From a checkpoint of a small CTC audio transcriber: arch crnn.
Rows from block 3 of a small CTC audio transcriber, named by matrix and row number. Each number is 128 + 32 x the weight over its row's rms, rounded and kept within 0 to 255. All counts start at 0.
After each channel's rows are labels from the 100 clips, of 14976, where the channel reaches its highest value: "responds to" is what is common among them. Only what is clearly more common there than usual is listed. The data: short read English sentences (LibriTTS-R). In brackets: how many of the 100.
# conv: width-3 conv (model.blocks.3.conv.weight, 368x288x3, each kernel summed), inputs 232-287

conv.244 [128 155 165 161 113 106 126 188  75  58 156 140 144  64 113 109  99 161 183 123 133 170 150 104 122 114  53 192 121 167  79 135 151 112 162 126 148  97  79 113 161  86 107 185  95 155 145  90 140  53 107 191 119 149 144 159]
responds to: the word "be" (37)

conv.41 [209 159  85  93 142 155 146 180 152 142 178  79 114 170 113 143 136 177 137  84 140 137  83 132 159 121 101 157 146 149  82 125 128 111 140 207 123  88 173 147 173 120 138 124 117 154 125  61  83 121 159 154 133 137 163 131]
responds to: voice: male (75)

conv.170 [144 141 101 133 130  84 150 108  89 120  80  97 103  79 120 176 120 145 143  94 119 126 129  67  73 142 162 179  89 115 158 101  66 121 109 126 126 177 148 149 157 102 133 201 100 106 124 109 170 122 141  83 141 128 126 188]
responds to: the word "his" (28); the word "is" (27)

conv.286 [ 34 150 114  81 138 171 131 161 136 143 134 167  72 121 142  96 143 176 103  75 162 165 124 114  67 118 110 143 112 147 166 104 110 149 180  78 150 162  99 113 124 113  95 100  90 137 110 143 138 157 164 119  79 134 161 177]
responds to: the word "i" (42)

conv.116 [ 87 158  90 147 133 160 159  96 111 128 153 107  97 128 146 149 153 175 122 112 102  86 139 155  98 110 147 162 130  94  89 100  77  94 109 178 158  87 143 116  97 147 125 147 166 116 160 115 120 152  89  82 171 106 105 197]
responds to: text has "you" (34)

conv.334 [116 113 149  89  74 130 153 170 120 142 116  99 151 168 141 115 173 157  82  88 174 144 171  76 186 140 115  71  67  83 148 131  88 145 137 203 157 157 122 137 155 156  97 101 183 164 172 134 113 102 122 150  98 197 155 135]
responds to: the word "i" (42)

conv.323 [100 133 158 167 162  83 124 135  98 113  98 141 165  97 142  83 173 121 139 122 106  85 132  94 117 157 102 137 137 193  80 126 127 157 153  65  81 182 148 143 115 144 148 159 117 182 143  99 122 190 112 124 155  95 125  42]
responds to: the word "i" (45)

conv.74 [100  75  79 145 121 164 107 148 144 112  76  72 163  92 201 154 140 101 118 132 127 160 108 118 115 159 126 106 120 136 183 144  67 131 115 158 124 125 138 145  75  82 167 131 114  95 101  86 112 111 125 110 114 158 173 209]
responds to: the word "to" (34)

conv.149 [ 98 131 151  81  78  93 128 140 155 135 109 177 152  70 156 110 136 173 125 157 170 186 169 136 110 148 110  71 103  65  97 120 135  74 140 129  96 124 134 156 130 170  81  80 132 102 124 186 152 162  68 143 123 140 115 153]
responds to: the word "i" (42)

conv.128 [155 141 146 153 175 158 117 153 116 113 117 192 114 176 125 131 148 135 166 151 163 125 157 158 129  80 161 143 141 124 134 129 130 167 155 168  76 101 209 111 117 111 145  81 150  97 107 128 130 130 192 141 138 191 185  83]
responds to: the word "i" (49)

conv.248 [138 102  94 158 134 149  91 117 206 189 109 112 170 103 111 136 116  70 166 125  75 105 160 168  62 124 129 158 146 146 125 129 149 159 153 101 145  82 119 148 137  91 110  78 179  98  84 133 138  87 117 203 109 138 127  81]
responds to: the word "what" (31)

conv.209 [130 130 148 139 152  90 137 112 153 139 124 183 178 152 129  94 128  77  92 135 127 173 102  99 109 171 135 102  90 179 118 158  98 131 146 131 126 185 174 125 123 121 137  45 114 128 109 198 102 107 157 152 126 102 121 186]
responds to: the word "was" (27)

conv.217 [ 99 146  96 149  92  99  99 125  87 167 164 149 125 156  82 148 125 151 125  56 136 172  89 112  81 110 111 158  90 150 153 166 111  94  72 178 121 172 106 163 141 119 142  91 105 110 162 132 108 172 120 122 145  93 126  78]
responds to: the word "was" (34)

conv.124 [137 147 165  66 157 132 140 172  83  70 169 142 132 121 129 127 122 178 144 147 128 207 119 109 132 133 115 129 146 133 136  78 157 149 150 127 147 126  68 145 165 145 157 140 140 104 128 143 112 140 111 124 120 141  69 111]
responds to: voice: male (75)

conv.10 [196  93 146  83 137 138  92  81  98 158 128 139 135  64 107 120 110  83 125 147  87 141 144 125 132 143 127 160 166 185 109 180 133 100 139  89  81 177 202 103 152 131  75  56 129 145 146 161 141  94  64 157  81 100 105 146]
responds to: the word "the" (50)

conv.296 [193 119 135 148 117 110 190 131 120  54 134  64  91 126  85 126 145 126  72 127 122 132 119 109 105  86 109 167 147 107  95  96 134 117 150 167 151 132  77 157 198 126 182 150 127  84  66 129 105 126 105 141 184 153 166 136]
responds to: the word "you" (58)

conv.125 [107 125 160 185 155 107  97 138  50 140 134 130 159 213 154 102  96  86 129 140 140 129 117  74 160  85 151 111  74  89 141  99  83  99 102 198 192 117 164 118 113 183 173 112 189 179 168 183  68 180 111 138 180 173 144  71]
responds to: the word "must" (25)

conv.2 [116 158 108 123  94  92 165 148  77 197 148 161 152 164 152  97 146  91 118 154 128 180 123  67  93 158 145 103 113  99 135 129 199  64 159 117 181 160 130 134 142 104 126 121 150 143 154 116 157  90 147 117 178 162  92 144]
responds to: the word "was" (38)

conv.106 [128 123 123 171 176 151 152 120 131 122 205 159 103  87 137 139 180 151  69 118 165 109 100 120 149 135 182 162 141 121 150 187  91 160 145 166  81 107 115 138 165 180 145 147 131 114 144 207  77 138 149 175  98 179 104 156]
responds to: voice: male (75); the word "was" (37)

conv.253 [134 167 148  93 156 120 139 103 109 146 167  48 175 141  69 177 105 161 120 154 129 143  89  92 167 147 129  92 143  75  98 128 117 165 189 114 127 166 110 133 105 109 145 125 103 161 125 170 148 193 137 103 134 116 134 132]
responds to: the word "not" (38); the word "was" (25)

conv.122 [ 92 101 151 125 130 155 185  87  64 115 124 149 195 137 182 114 110 139 132 157 160 140 151  74 112 171 148 137 144 105 143 105 130 161 128 136 155 122 105 145 128 193 157  66  95  84 103 173 146 163 127 195 172 105 118  79]
responds to: the word "what" (38)

conv.94 [130 165 128 160  77 146 139 110 130 120 138 152 142 196  71 136 142 136 106 165  68 154 114 139 179 133 144  85  98 160  97  66  95 195 104 142 148 153 149  85  98  74 152 105 155 143 150 112 169 124 194 110 138 131 115 177]
responds to: the word "i" (57)

conv.218 [ 63  72 126 192 124  83 146 133 144 110  89 185 142 116 109 106 158 186 145 120 172  54  79 124  68 130  94  75 136 163 123  97 161 139 107 105 138 102 119 168 115  75 160 125 129 178  78 154 170 133 197 140 150 119 112  84]
responds to: the word "i" (44)

conv.309 [145 135 156 167 158 149 129 143 157  79 140 174 119 155 123 126  78 143 141 147 109 173 193 180  88  99 134  86 153  84 102 176 129 169 108 118 130 165 100 118 118 112 128 129 144 114 168 187 141 164 126 155  98  85  75 107]
responds to: voice: male (76)

conv.129 [149 186 140 101 123 149 102 126 120 130 134 126 115 159 160 138  89  89 134 127 117 143  72 129 101 135 136  83 167  44 164 119  86  79  99 123 154 140 160 109 130 134 120  48 205 128  96 178 127 123 145  63 168 146 162 120]
responds to: the word "i" (38)

conv.1 [111 103  76 153  59 186 139 103 127 128 153  91  96 171 213  95  99 121 170  99 183 120 131  90 148 153  95 153  90 102 143 106 126 111  82 127 141 140 135 130  99  91 160 116 113 161  77 146  90 128 157 115 139 117 116 122]
responds to: the word "the" (53)

conv.178 [ 84 158 107 166 119 150 140 118  79 114  77 142  92 166 156 123  94 137 112 159 147 160  96 110 146 107 127 103  88 144 138  88  59 108 101 116 144 207  97 138 125 129 101 156 120 124 159 114 181 111 122 132 117 139 155 101]
responds to: the word "and" (27)

conv.341 [ 98 181  78  87 158 153  90  56 144 127 100 114 159  94 188 140  91 145  50 123  96  86 113 160 125 121 144  95 144 120 175 164 122  79 153 115 108 117 118 163 126 156 130 142 118  90 123  71 102 192 116 136 160 160  87 131]
responds to: the word "he" (35)

conv.76 [129 121  89 138 110 164 163 159 136  94 148 145 130 169 124 132 133 111 158 146 130 108  94 135 176 119 137 124 125 136 126 158 134  66 124 172 142 104 175  96 137 140 143  77 101 113  50 113 132  94 127 172 125 124 137 107]
responds to: voice: female (81)

conv.312 [129 100 156 125  91 120 168 145 105 187 129 185  85 175 155 167 140 115 162  82 141 184  90  97  73 130 205  82 139 168 142  84  90  64  84 166 134 119 104 158 139 154 157 138 129  48  95 106 131 136 161 121 107 160 169 124]
responds to: the word "to" (33)

conv.234 [121 112  99 132 104 124 104  79 115 129 145 106  84  82 109 123 133 124 102 132 138 119 120 178 117 156  88 130 126 148 118 124 137  97 136 162  67 214 127 126 144 168  92 155 219 148 180 154 172 153  85 117 165 120 102  28]
responds to: the word "of" (25)

conv.9 [151  63 128 117 134 135  79  92 169 148 115 108 110 113  91 133  99 146 145 152 123 103 173  87 169 102 154 148 117 158 166 142 166 139 121 128 176 113 151 100 191 131 166 159 139 170 153 105 195  75 115 124  98 125 115 153]
responds to: the word "to" (39)

conv.227 [155 100 151 147 109 102 118 119 149 151 128  69 197 168 156  83  84  91 177  93 106 132  93 111 147 144  95 109 142  75  74 164 158 121 140 128 147 178 101 153 156 134 166 126 150 111 167 107  90  78 165 117 119  80 154  82]
responds to: the word "was" (28)

conv.343 [112 127  82 163 115 124 129 117 110  71  94 151  85 166 106 143 164 132 101 184 117 155 120  73 120 142 137 129 110 117 168  90  74  85 167 126  87 121 128  49  85  96 141 169 150 101 176 197  94 136 110 101 164 150 109 118]
responds to: the word "was" (38)

conv.255 [123  54 119 170 115 127 196 127 100 144 150 133 153 187 128 106 121 105 153 157  64 163 128 116 179  49 143 109  99 119 114 146 175 146 163 112 128 150 187 112  88 159  88 165 157 107 153 148 104 120 103  99 182 158 177 128]
responds to: the word "a" (29)

conv.231 [112 107 156 144 106 133 177 146  92 146 198 158  63 117  97 173 111  75 114 134 123 127 139 123 115  78  62 177 139 115 123 171 103 125  75 158  73 108 158 138 116 154 134 122 101 114 104 125  98 136 124 113 159 147 122 151]
responds to: the word "was" (34)

conv.66 [171 160  97  92 104 139 163 168 168 131 114  67 190 115 124 108  98  63 209 141 138 122 129 128 130  93 115 138 120 136 144 123 133 132 135 156  89 104 136 185 196 153 112 105 158 141 139  98 136 142 132 116 147 147 147 120]
responds to: the word "was" (35)

conv.346 [ 92 173  14 138 100 125 172 114 167 137 140 124 154 140  87 105  76 171 183 182  98 180 142 138 175 136 193 180 110 171 104 137 122  67 130 121 158 167 101 165 104 104 150 110  98 101  91 124 133 100 143 147 124 137 138 193]
responds to: the word "be" (29)

conv.151 [155 143 112 184 203 124 129 148  91 136 140 148 159 121 120 134 151 157 178 117 105 123 162 159 122 106 122  70 136 162 127 127 156 108 113 178 118 190 136 163 117 176 141 166 141 112 138 119 190 149 108 102  91  91 119 153]
responds to: the word "was" (29)

conv.354 [ 84 107 138 138 100 134 101 148  66 176 166 166 131 124 134 151 140 106 105 115 112 124 107 113 162 134 144 162 109 144 138 150 190 191 141 104 114  75 125 137 165 104 151 149 132 170 179  74 152 121  94 194  99  98 134 130]
responds to: voice: female (83)

conv.277 [186 107 128 115 117  91 138 104  61  93 139  92  78 122  95 128 127  67 152 150 125  99 135  95 131 101 155 133 158 168  98 171 157 151  96 142 113 168 149 134 130 126 105 151 156 143 119  87 140 132 161 124 149 137 167  97]
responds to: the word "not" (26)

conv.181 [120 166 173 155 121 101 135 102  99 136 137 141  80 115 110  75 160 136  92  85 145 142 177  49 209  97 108  86  41 179  90 130 123  69 111 150 133 151 106  96 144 197 121  90 112 147 133 111 146 194 142 156 142  88 144 134]
responds to: the word "to" (40)

conv.60 [158 138 155 154 135 139 142 191 172 127 107 150  74 165 174 159 117 161 133 153 213 134  73 155  96  74 150 134 149 133 156 117 155  66 127  99 102 124 124 128 130 122 107  96 162 140 100 179 126 129 129 154 148 117 210  44]
responds to: the word "what" (33); the word "it" (31)

conv.344 [106  97 127  97 145 129 223 146 157 146 160 161 124 146  95 105 185 119  80  84 148 106 123 103 140  75 171 147 120  84  93 163 193 122 129 118 124 177 112  94 116 114 134 157 136 109 126 136 101 136 139  94  83 126 156 116]
responds to: the word "to" (34)

conv.63 [159 129 101 173 131 116 101 150 156 136 105  94 135 114 106 102 114 146  90  98 145 111 122  96  95 147 108 108 148 113 159 155 130 105  43 173 126 115  78 114 114 143 167  74 170  88 168 132 138 104  94 120 101 130 133 107]
responds to: voice: male (73)

conv.356 [ 92 151  83  76 151 137  78  86  60  94 182 102 162 125 130 113 127 153 151 140 187 121 162 150 134 170  72 135 108 146 161  57 159 125 110 117 101  77 139 171 152 102  98 113  93 122 123  95 169  84 149  99 198  87  79  83]
responds to: the word "not" (28)

conv.194 [203  80 122 113 191  93 129 127 131 154 102 142  82  96 143  84 130 137 142 151 113 120 153 130 107 148 113 101 144 162 115 118 125 158  87 182  88 195 135 184 172 113 128 172  95 123 176 205 131 111  90 183 113  99 159 155]
responds to: the word "was" (42)

conv.335 [128 124  87 183  89 134 120 145 174 102 112 170  57 139 121 180 118 146 146  96 151 124  97 160 207 131 144 155 129 119 152  93 164 161  77 142 123 155 142  92 183 113 149 111 141 122 141 160 113  95 112 113 122 135 158 132]
responds to: the word "the" (50)