Weights of a small CTC audio transcriber: depths [1, 1, 1, 1].
Rows from block 3 of a small CTC audio transcriber, named by matrix and row number. Each number is 128 + 32 x the weight over its row's rms, rounded and kept within 0 to 255. All counts start at 0. Numbers have three digits each.
After each channel's rows are labels from the 100 clips, of 14976, where the channel reaches its highest value: "strongest on" is what is common among them. Only what is clearly more common there than usual is listed. The data: short read English sentences (LibriTTS-R). In brackets: how many of the 100, against the usual share in percent.
# conv: width-3 conv (model.blocks.3.conv.weight, 368x288x3, each kernel summed), inputs 174-231

conv.70:135100045135070121162103099091111137139131134052154161137152119157121171168083088111079123049106106110144110075190068121121170084099104144103095143167149151071117180155168144
strongest on: the word "was" (31 vs 9.6)

conv.174:091070115142081122092147071169152075142146127165142093167119153111104155119150138115125142165150080097100098129089113076077172212125112064167070093135114127134133128146148086
strongest on: the word "was" (41 vs 9.6)

conv.298:086082113076150094152097107125117152103130080136043146149111173095150127119100121187067135196108087202150166140060138131173085120129108148134095165115157183132137156076107118
strongest on: the word "was" (32 vs 9.6)

conv.262:154084169116136128093080077197114109085115092131165122145121142155123128104163183176132211098106115196126170147138156150092121160109152095097150137108124079116107117119144151
strongest on: the word "was" (30 vs 9.6)

conv.357:085044187126177128118134134152125120144113109080161093159147117154137124116124144141107143122065097151085120052116113090123171150106144085128132129111094140109105121111163129
strongest on: the word "was" (32 vs 9.6)

conv.307:115111105185117136116116130179120152172140121195089128108148153122147165120125142124132065097141071123126119154117144142188104098104110123155128124094112152129070168157077097
strongest on: the word "was" (32 vs 9.6)

conv.113:127079131116109113152102132119169084103109091141132144137137096128090170153152162092115083148147117181164073084173032109153158124176169178122116158077101102155118124120072094
strongest on: voice: male (73 vs 46.2)

conv.172:117118112139153138138175199107150126129125088141185120162090147147115139055108146105101105099121128097129077076125159174112084115075119081143114104132126072127100100106116127
strongest on: the word "was" (26 vs 9.6)

conv.134:206133104165120132121115110087207129173142113102184102102182087149103135127110092087088147107119136107108148119105115157058151088163154073180089116163133088145155101204132130
strongest on: the word "was" (25 vs 9.6)

conv.272:161142128094125147122136131130109155168151102136128163121220160094113062179140088180154037134119144159135137176123182097114160176103102174110170090169121127148127113129141115
strongest on: the word "was" (36 vs 9.6)

conv.235:137146110112106162105147142158181113105140103136132114110147155143066115113145081144181117107126132124084142120133158123136084192118125149143145192124095109105079088097102138
strongest on: the word "was" (27 vs 9.6)

conv.220:172149096121124114154148084164142128152191092122177116162134134140126134146166128155107118088123119124067140173080106120164092176065160136145084147137081060067102126153138081
strongest on: voice: male (72 vs 46.2)

conv.11:146126152099164132188128118133098178081090164120161128169151139135177130135139122177120102159082159130189119129113193196066101089141144078119189138122153145161134075120117142
strongest on: the word "was" (30 vs 9.6)

conv.21:158111103139126114137171051153085117128091159096135152118093135149068152087130173134098137063113046137141180109153140153061149105105118154155105162097093107116104131064099141
strongest on: the word "was" (25 vs 9.6)