Weights of a small CTC audio transcriber: activation leaky_relu.
Rows from block 6, named by matrix and row number. Each number is 50 + 15 x the weight over its row's rms, rounded and kept within 0 to 99. All counts start at 0. After the name is the row's rms in percent of the matrix's.
# weight_ih_l0: GRU input weights (gates r, z, n stacked) (model.rnn.2.rnn.weight_ih_l0, 768x512), inputs 103-205
weight_ih_l0.165 097:75 30 46 24 58 56 54 18 57 56 46 62 63 56 54 50 22 57 44 50 52 26 51 54 33 50 46 41 41 54 35 49 50 43 53 83 52 47 72 20 52 37 60 34 35 81 29 26 54 22 63 47 60 29 56 61 64 43 38 40 67 69 37 31 22 44 51 46 61 48 32 59 40 65 40 57 66 19 78 69 34 48 35 74 43 30 64 57 77 60 78 32 31 69 48 37 53 54 63 60 36 59 33
weight_ih_l0.166 101:54 44 38 60 41 45 68 38 30 66 54 60 26 37 45 53 43 42 39 49 31 59 62 55 34 31 56 50 63 28 29 46 63 62 82 60 35 53 74 29 56 38 42 54 46 50 33 51 43 63 48 36 25 59 37 60 61 28 42 58 56 40 48 38 23 47 54 38 68 42 33 34 30 56 69 34 49 73 76 38 54 46 64 57 64 46 58 44 50 49 47 66 72 40 36 65 32 53 46 62 39 30 51
weight_ih_l0.167 104:61 68 60 80 57 79 72 42 62 39 65 48 35 54 37 46 59 70 50 68 61 55 80 59 71 25 68 68 71 59 45 48 35 50 76 45 23 56 30 31 37 77 42 28 35 71 45 43 41 57 67 36 37 27 60 38 36 49 54 57 70 63 40 37 62 70 66 40 29 64 61 41 43 74 57 42 66 36 46 55 63 63 35 51 57 48 77 44 47 47 29 42 39 40 24 72 53 49 20 37 65 64 63
weight_ih_l0.168 101:58 40 59 73 58 38 66 70 42 80 51 58 42 53 50 74 55 62 54 56 80 31 53 64 62 43 55 25 40 69 75 56 62 45 23 73 54 54 18 69 41 26 62 54 74 56 44 41 80 55 75 37 75 75 66 46 62 52 41 71 38 73 18 73 50 42 56 63 32 44 46 50 58 56 58 47 49 30 66 68 57 55 45 54 72 18 25 60 48 52 34 78 28 64 26 49 61 31 42 56 77 54 52
weight_ih_l0.169 096:39 74 37 65 60 76 60 58 65 48 69 62 45 62 59 58 37 51 41 69 56 42 54 74 43 68 74 53 39 56 46 55 55 65 52 62 58 36 49 65 75 39 16 39 60 35 67 60 58 81 37 41 47 65 63 39 51 63 65 33 45 46 48 67 67 48 35 53 16 61 53 71 86 37 58 27 46 52 45 38 69 34 35 39 71 67 33 29 45 61 50 46 59 68 46 32 43 36 46 58 50 35 45
weight_ih_l0.170 093:45 40 64 54 48 62 41 69 43 31 51 65 31 45 44 31 78 51 44 33 34 48 41 56 53 61 73 45 24 73 72 61 27 72 51 79 49 69 31 51 86 50 61 60 40 67 39 47 70 55 74 49 60 68 50 49 65 66 41 72 45 55 49 41 75 60 63 65 44 46 28 49 43 47 39 40 22 41 51 66 56 56 59 26 31 23 56 75 39 19 68 55 67 66 57 33 67 56 31 77 29 28 60
weight_ih_l0.171 108:60 65 41 43 38 68 55 57 43 51 56 37 40 52 50 30 29 37 22 52 55 40 60 56 63 38 69 39 50 64 61 61 46 60 84 28 34 65 71 59 44 66 62 46 44 42 23 67 39 32 29 29 64 46 46 52 39 29 51 52 64 33 44 78 55 56 73 80 59 35 41 60 53 47 41 58 61 30 53 52 34 74 56 43 63 56 38 03 42 73 32 21 58 51 72 42 52 23 70 45 42 31 40
weight_ih_l0.172 091:25 53 62 35 53 59 52 40 67 40 37 33 38 45 34 39 79 62 22 49 32 67 35 31 67 72 26 66 69 24 26 66 77 70 73 47 76 41 59 63 72 37 68 52 53 53 55 58 36 73 32 32 64 62 49 34 54 29 59 61 73 41 67 38 36 71 63 25 49 30 64 72 49 52 42 63 33 68 51 63 65 30 53 58 60 36 40 65 73 63 33 32 79 49 37 47 54 70 54 68 63 72 24
weight_ih_l0.173 099:57 71 38 48 64 70 46 54 52 54 57 59 42 72 23 66 69 41 24 35 61 42 78 75 57 51 44 34 49 59 53 25 52 45 74 47 63 62 50 37 38 45 31 57 49 79 71 43 42 75 53 70 54 48 74 28 36 46 35 31 37 37 40 45 61 49 70 62 59 34 31 52 35 54 46 51 40 59 45 47 62 49 42 37 35 63 42 38 60 57 52 40 55 51 51 54 30 19 40 44 69 50 43
weight_ih_l0.174 096:47 52 46 32 73 30 58 42 49 73 69 33 54 28 39 53 14 27 62 56 51 51 39 39 44 65 60 40 49 45 66 43 63 71 51 55 59 62 52 48 52 66 47 31 70 51 43 42 21 69 48 52 68 75 49 46 44 63 31 63 50 52 46 54 40 43 53 42 31 61 78 20 36 73 24 47 52 60 51 29 34 56 41 77 56 37 37 68 48 51 53 61 62 68 36 76 58 54 37 68 35 33 45
weight_ih_l0.175 096:42 64 24 38 87 57 53 28 65 49 68 24 74 50 85 60 69 63 40 59 36 65 43 18 49 41 59 37 60 36 47 38 50 29 71 52 61 66 66 31 59 28 52 62 61 36 60 34 72 33 35 48 69 33 38 65 36 59 60 22 39 40 45 37 48 49 75 49 51 48 61 49 51 57 31 49 57 61 33 53 78 51 66 51 47 56 66 48 66 41 48 41 36 62 46 63 67 69 79 65 68 20 62
weight_ih_l0.176 096:68 67 73 60 60 70 59 68 68 27 50 57 22 59 39 45 43 55 59 65 44 50 47 63 51 64 53 67 59 75 57 50 66 56 54 51 56 33 80 53 23 48 67 68 57 72 29 53 46 74 76 69 41 53 63 63 16 61 52 43 52 67 49 24 68 37 58 65 58 42 49 39 70 48 48 38 22 48 47 57 44 41 62 16 36 77 39 69 73 65 53 41 53 45 59 72 26 23 56 58 50 19 49
weight_ih_l0.177 101:32 31 07 43 36 66 28 69 45 56 31 38 77 36 61 88 68 84 45 22 63 48 42 48 44 69 43 63 65 58 67 44 26 19 42 37 33 44 57 50 71 31 60 69 45 21 33 61 45 46 37 28 38 49 38 59 61 75 82 65 56 43 35 22 33 52 64 26 49 43 50 63 49 29 58 44 65 22 43 34 22 40 29 44 56 46 53 18 52 43 84 40 43 50 41 49 56 53 51 40 37 58 72
weight_ih_l0.178 099:36 54 81 54 40 49 65 32 24 35 65 42 61 53 40 51 80 33 50 53 40 42 76 43 76 37 53 61 57 52 63 26 74 25 36 56 44 27 53 63 34 34 57 37 42 46 61 56 59 54 64 46 63 44 56 35 50 77 30 21 33 57 44 56 71 20 54 37 40 52 67 27 48 37 41 52 65 76 44 42 63 56 56 45 50 31 65 42 33 41 34 59 37 53 71 43 41 58 50 57 58 52 35
weight_ih_l0.179 100:33 39 43 61 40 44 28 77 48 54 65 70 61 53 30 50 75 62 19 59 46 47 53 54 62 50 30 31 48 42 44 63 35 42 64 77 45 66 51 53 50 62 47 42 71 42 54 66 54 65 53 50 51 37 40 54 32 49 39 53 68 48 42 28 40 56 49 52 57 27 57 45 58 67 65 67 39 83 49 43 63 29 45 76 45 65 41 37 53 41 31 63 67 68 38 70 55 67 61 47 51 67 28
weight_ih_l0.180 108:38 44 37 39 66 39 52 82 76 15 42 37 45 71 50 65 84 74 58 61 59 41 61 59 20 28 47 58 67 70 70 25 70 61 51 36 65 46 51 73 48 52 82 75 61 32 51 40 37 41 63 69 50 73 65 48 39 67 30 65 35 36 41 55 56 57 51 66 48 67 41 67 53 43 52 80 28 33 24 59 46 50 35 44 59 68 40 48 63 63 55 61 63 49 31 51 46 58 63 58 30 67 52
weight_ih_l0.181 099:43 76 56 42 36 39 54 59 25 52 66 48 21 49 69 25 34 36 63 60 52 61 54 52 32 70 80 53 64 66 52 72 30 53 26 45 57 51 64 64 54 47 17 51 40 45 67 75 31 70 35 75 37 51 20 56 45 35 48 37 70 47 57 48 37 19 72 59 62 42 29 59 69 51 67 59 39 55 46 49 67 30 45 24 36 51 45 53 44 75 76 38 29 31 32 39 32 35 73 69 66 54 36
weight_ih_l0.182 104:31 20 24 51 31 72 56 73 43 30 25 38 64 39 51 53 67 59 33 53 33 62 53 85 25 49 45 73 60 39 57 37 70 43 53 67 44 67 35 39 69 59 55 50 67 42 18 54 24 72 49 25 50 67 63 65 58 55 36 51 44 57 43 31 78 50 53 47 52 40 46 35 52 27 47 24 50 53 43 26 40 66 36 61 37 47 34 56 26 54 58 45 25 33 55 69 42 77 48 56 69 54 57
weight_ih_l0.183 099:49 30 46 77 54 35 68 64 72 53 67 29 46 67 42 46 54 53 38 47 33 59 46 31 40 48 59 43 15 75 77 61 38 72 39 56 59 45 53 39 37 51 28 25 60 44 34 21 34 37 34 62 30 41 32 48 31 42 44 37 55 65 33 68 55 27 36 58 53 77 84 38 63 60 82 53 61 38 45 64 42 35 61 52 66 35 48 27 70 43 33 67 85 29 46 55 74 32 64 39 71 62 50
weight_ih_l0.184 101:44 67 62 75 83 27 46 51 51 58 36 70 44 58 65 56 73 62 63 48 39 50 32 56 46 38 52 31 74 35 58 63 76 48 64 53 60 60 70 60 50 71 47 44 76 44 40 41 73 76 55 35 67 55 33 54 39 48 60 69 36 36 61 62 64 54 59 36 57 46 32 51 51 32 40 30 65 37 63 63 50 67 63 41 73 50 67 62 58 27 40 52 41 69 54 42 32 71 36 77 61 58 32
weight_ih_l0.185 095:41 42 54 66 80 44 40 57 70 56 67 61 61 65 48 70 31 39 36 44 45 47 53 51 71 39 45 65 61 57 57 69 38 46 60 39 67 56 67 31 50 31 73 30 39 27 41 55 36 60 38 74 59 36 63 25 57 44 48 73 48 65 66 46 65 53 62 60 24 71 32 74 50 43 31 63 31 35 17 27 39 41 70 36 62 48 35 32 46 44 59 70 49 47 45 78 42 38 38 63 58 65 38
weight_ih_l0.186 102:47 14 53 54 27 42 42 67 73 23 44 60 65 55 51 51 57 55 45 81 35 60 41 21 65 47 65 81 61 66 53 34 43 44 24 48 19 60 54 38 48 34 47 45 66 68 41 55 48 65 51 64 61 57 76 64 72 53 52 72 21 34 51 43 46 50 50 60 49 65 45 64 46 45 31 47 60 78 44 24 37 74 53 56 48 34 73 63 46 39 57 53 23 35 52 70 34 50 48 29 72 44 55
weight_ih_l0.187 103:30 31 52 35 28 37 30 59 27 37 81 39 42 45 74 28 55 46 45 39 45 43 51 33 26 40 53 29 55 48 70 25 71 60 53 44 67 32 32 27 39 24 48 54 42 59 50 45 29 34 64 32 34 37 16 47 47 62 63 48 44 48 61 30 60 35 81 34 39 36 34 57 35 71 62 44 69 19 53 75 59 33 67 62 37 73 53 46 59 58 59 70 63 50 34 53 31 46 60 60 44 64 61
weight_ih_l0.188 100:64 69 56 57 42 42 58 71 66 67 48 73 47 44 32 50 23 41 67 66 29 65 48 23 51 37 41 27 28 80 24 63 66 70 35 39 67 66 31 21 35 53 31 63 29 62 46 65 82 59 64 24 28 57 29 41 59 44 61 65 42 38 68 72 60 58 41 77 20 48 24 66 59 44 30 51 32 40 53 39 36 66 21 43 48 60 58 72 56 45 53 63 50 34 53 72 46 74 62 56 39 39 28
weight_ih_l0.189 096:61 33 54 24 40 48 53 31 51 56 57 33 64 42 69 59 67 75 72 21 72 35 31 36 63 21 24 64 74 44 48 29 23 57 26 73 46 33 34 33 55 26 50 36 47 39 54 33 39 42 40 74 27 46 40 44 49 58 71 45 31 53 32 58 51 49 50 34 36 66 67 56 51 40 56 59 33 49 53 38 49 81 33 55 53 44 56 69 40 68 47 63 42 49 59 44 56 67 25 53 66 55 34
weight_ih_l0.190 101:69 60 34 47 24 50 49 67 41 33 53 51 63 41 46 71 62 43 56 51 54 65 31 55 55 49 57 52 44 13 66 62 54 56 37 29 39 23 40 65 49 71 84 46 37 35 83 32 46 60 39 55 83 60 41 27 38 54 46 23 70 62 54 49 29 35 25 38 40 34 85 53 39 64 68 39 60 51 59 65 29 27 19 77 42 27 46 66 87 37 27 44 42 49 49 43 32 69 45 30 47 40 58
weight_ih_l0.191 102:46 38 74 40 41 20 43 35 40 65 31 62 63 44 39 61 50 65 53 15 48 53 48 35 31 49 56 73 47 65 57 42 47 48 19 52 50 65 28 79 68 65 55 64 31 53 75 45 67 56 15 73 54 74 47 40 52 39 52 71 28 55 44 43 35 33 54 50 41 51 46 35 50 45 60 76 58 28 48 64 36 40 62 44 70 52 42 52 47 44 53 21 38 34 22 31 61 62 26 68 39 29 57
weight_ih_l0.192 099:45 51 48 55 37 48 75 35 41 79 70 66 40 61 38 40 46 28 69 36 42 36 58 61 42 58 29 40 23 59 39 57 29 31 63 67 75 60 53 30 44 49 53 69 54 39 31 61 56 51 48 49 34 53 57 42 47 68 38 29 40 75 46 50 61 42 77 25 37 31 35 34 56 63 32 48 69 65 65 69 63 45 31 64 36 59 39 49 55 58 32 58 63 34 41 22 31 37 40 34 30 60 44
weight_ih_l0.193 095:50 55 63 51 54 83 55 44 57 26 21 39 40 39 56 35 44 47 66 30 37 56 22 54 51 55 58 59 46 82 59 23 48 68 64 50 44 41 77 63 62 17 25 67 41 34 37 71 45 58 57 56 40 48 64 65 38 42 41 65 33 42 34 42 34 36 52 30 46 68 32 49 54 38 54 54 41 40 69 34 67 60 58 30 40 79 65 78 60 60 72 26 30 58 41 32 61 48 22 60 24 37 46
weight_ih_l0.194 108:59 56 52 35 28 28 34 63 47 71 56 56 57 27 64 45 43 56 56 56 47 37 67 54 44 68 53 45 43 27 59 27 41 58 64 44 61 32 56 63 61 25 59 57 53 70 38 44 41 45 47 43 48 30 33 60 67 47 77 36 59 68 47 47 64 65 57 58 28 56 54 46 61 54 55 32 51 31 73 52 47 41 43 72 32 60 56 64 36 26 48 99 45 64 61 36 49 47 56 67 37 26 31
weight_ih_l0.195 107:71 33 71 48 51 45 54 66 63 58 59 35 68 84 57 74 35 49 58 78 39 48 43 58 69 47 55 72 54 44 44 55 35 39 36 24 35 33 47 72 49 71 65 45 51 73 77 36 47 55 43 38 44 50 12 74 58 39 29 33 40 63 31 31 43 46 54 72 25 78 47 53 55 44 52 25 66 36 57 59 43 24 45 64 40 69 55 73 69 37 44 47 57 50 38 37 33 63 41 74 36 30 62
weight_ih_l0.196 107:68 51 47 56 33 52 73 52 52 69 69 27 30 35 57 32 41 45 25 63 35 33 37 77 61 41 59 56 46 29 22 65 54 63 61 36 65 36 28 55 64 48 39 60 28 63 21 82 39 76 34 72 57 45 57 53 43 34 36 48 66 44 56 42 47 29 31 18 57 78 50 53 63 70 55 54 62 58 35 35 42 56 75 37 59 21 50 49 45 52 57 49 69 33 38 62 51 52 58 31 49 65 65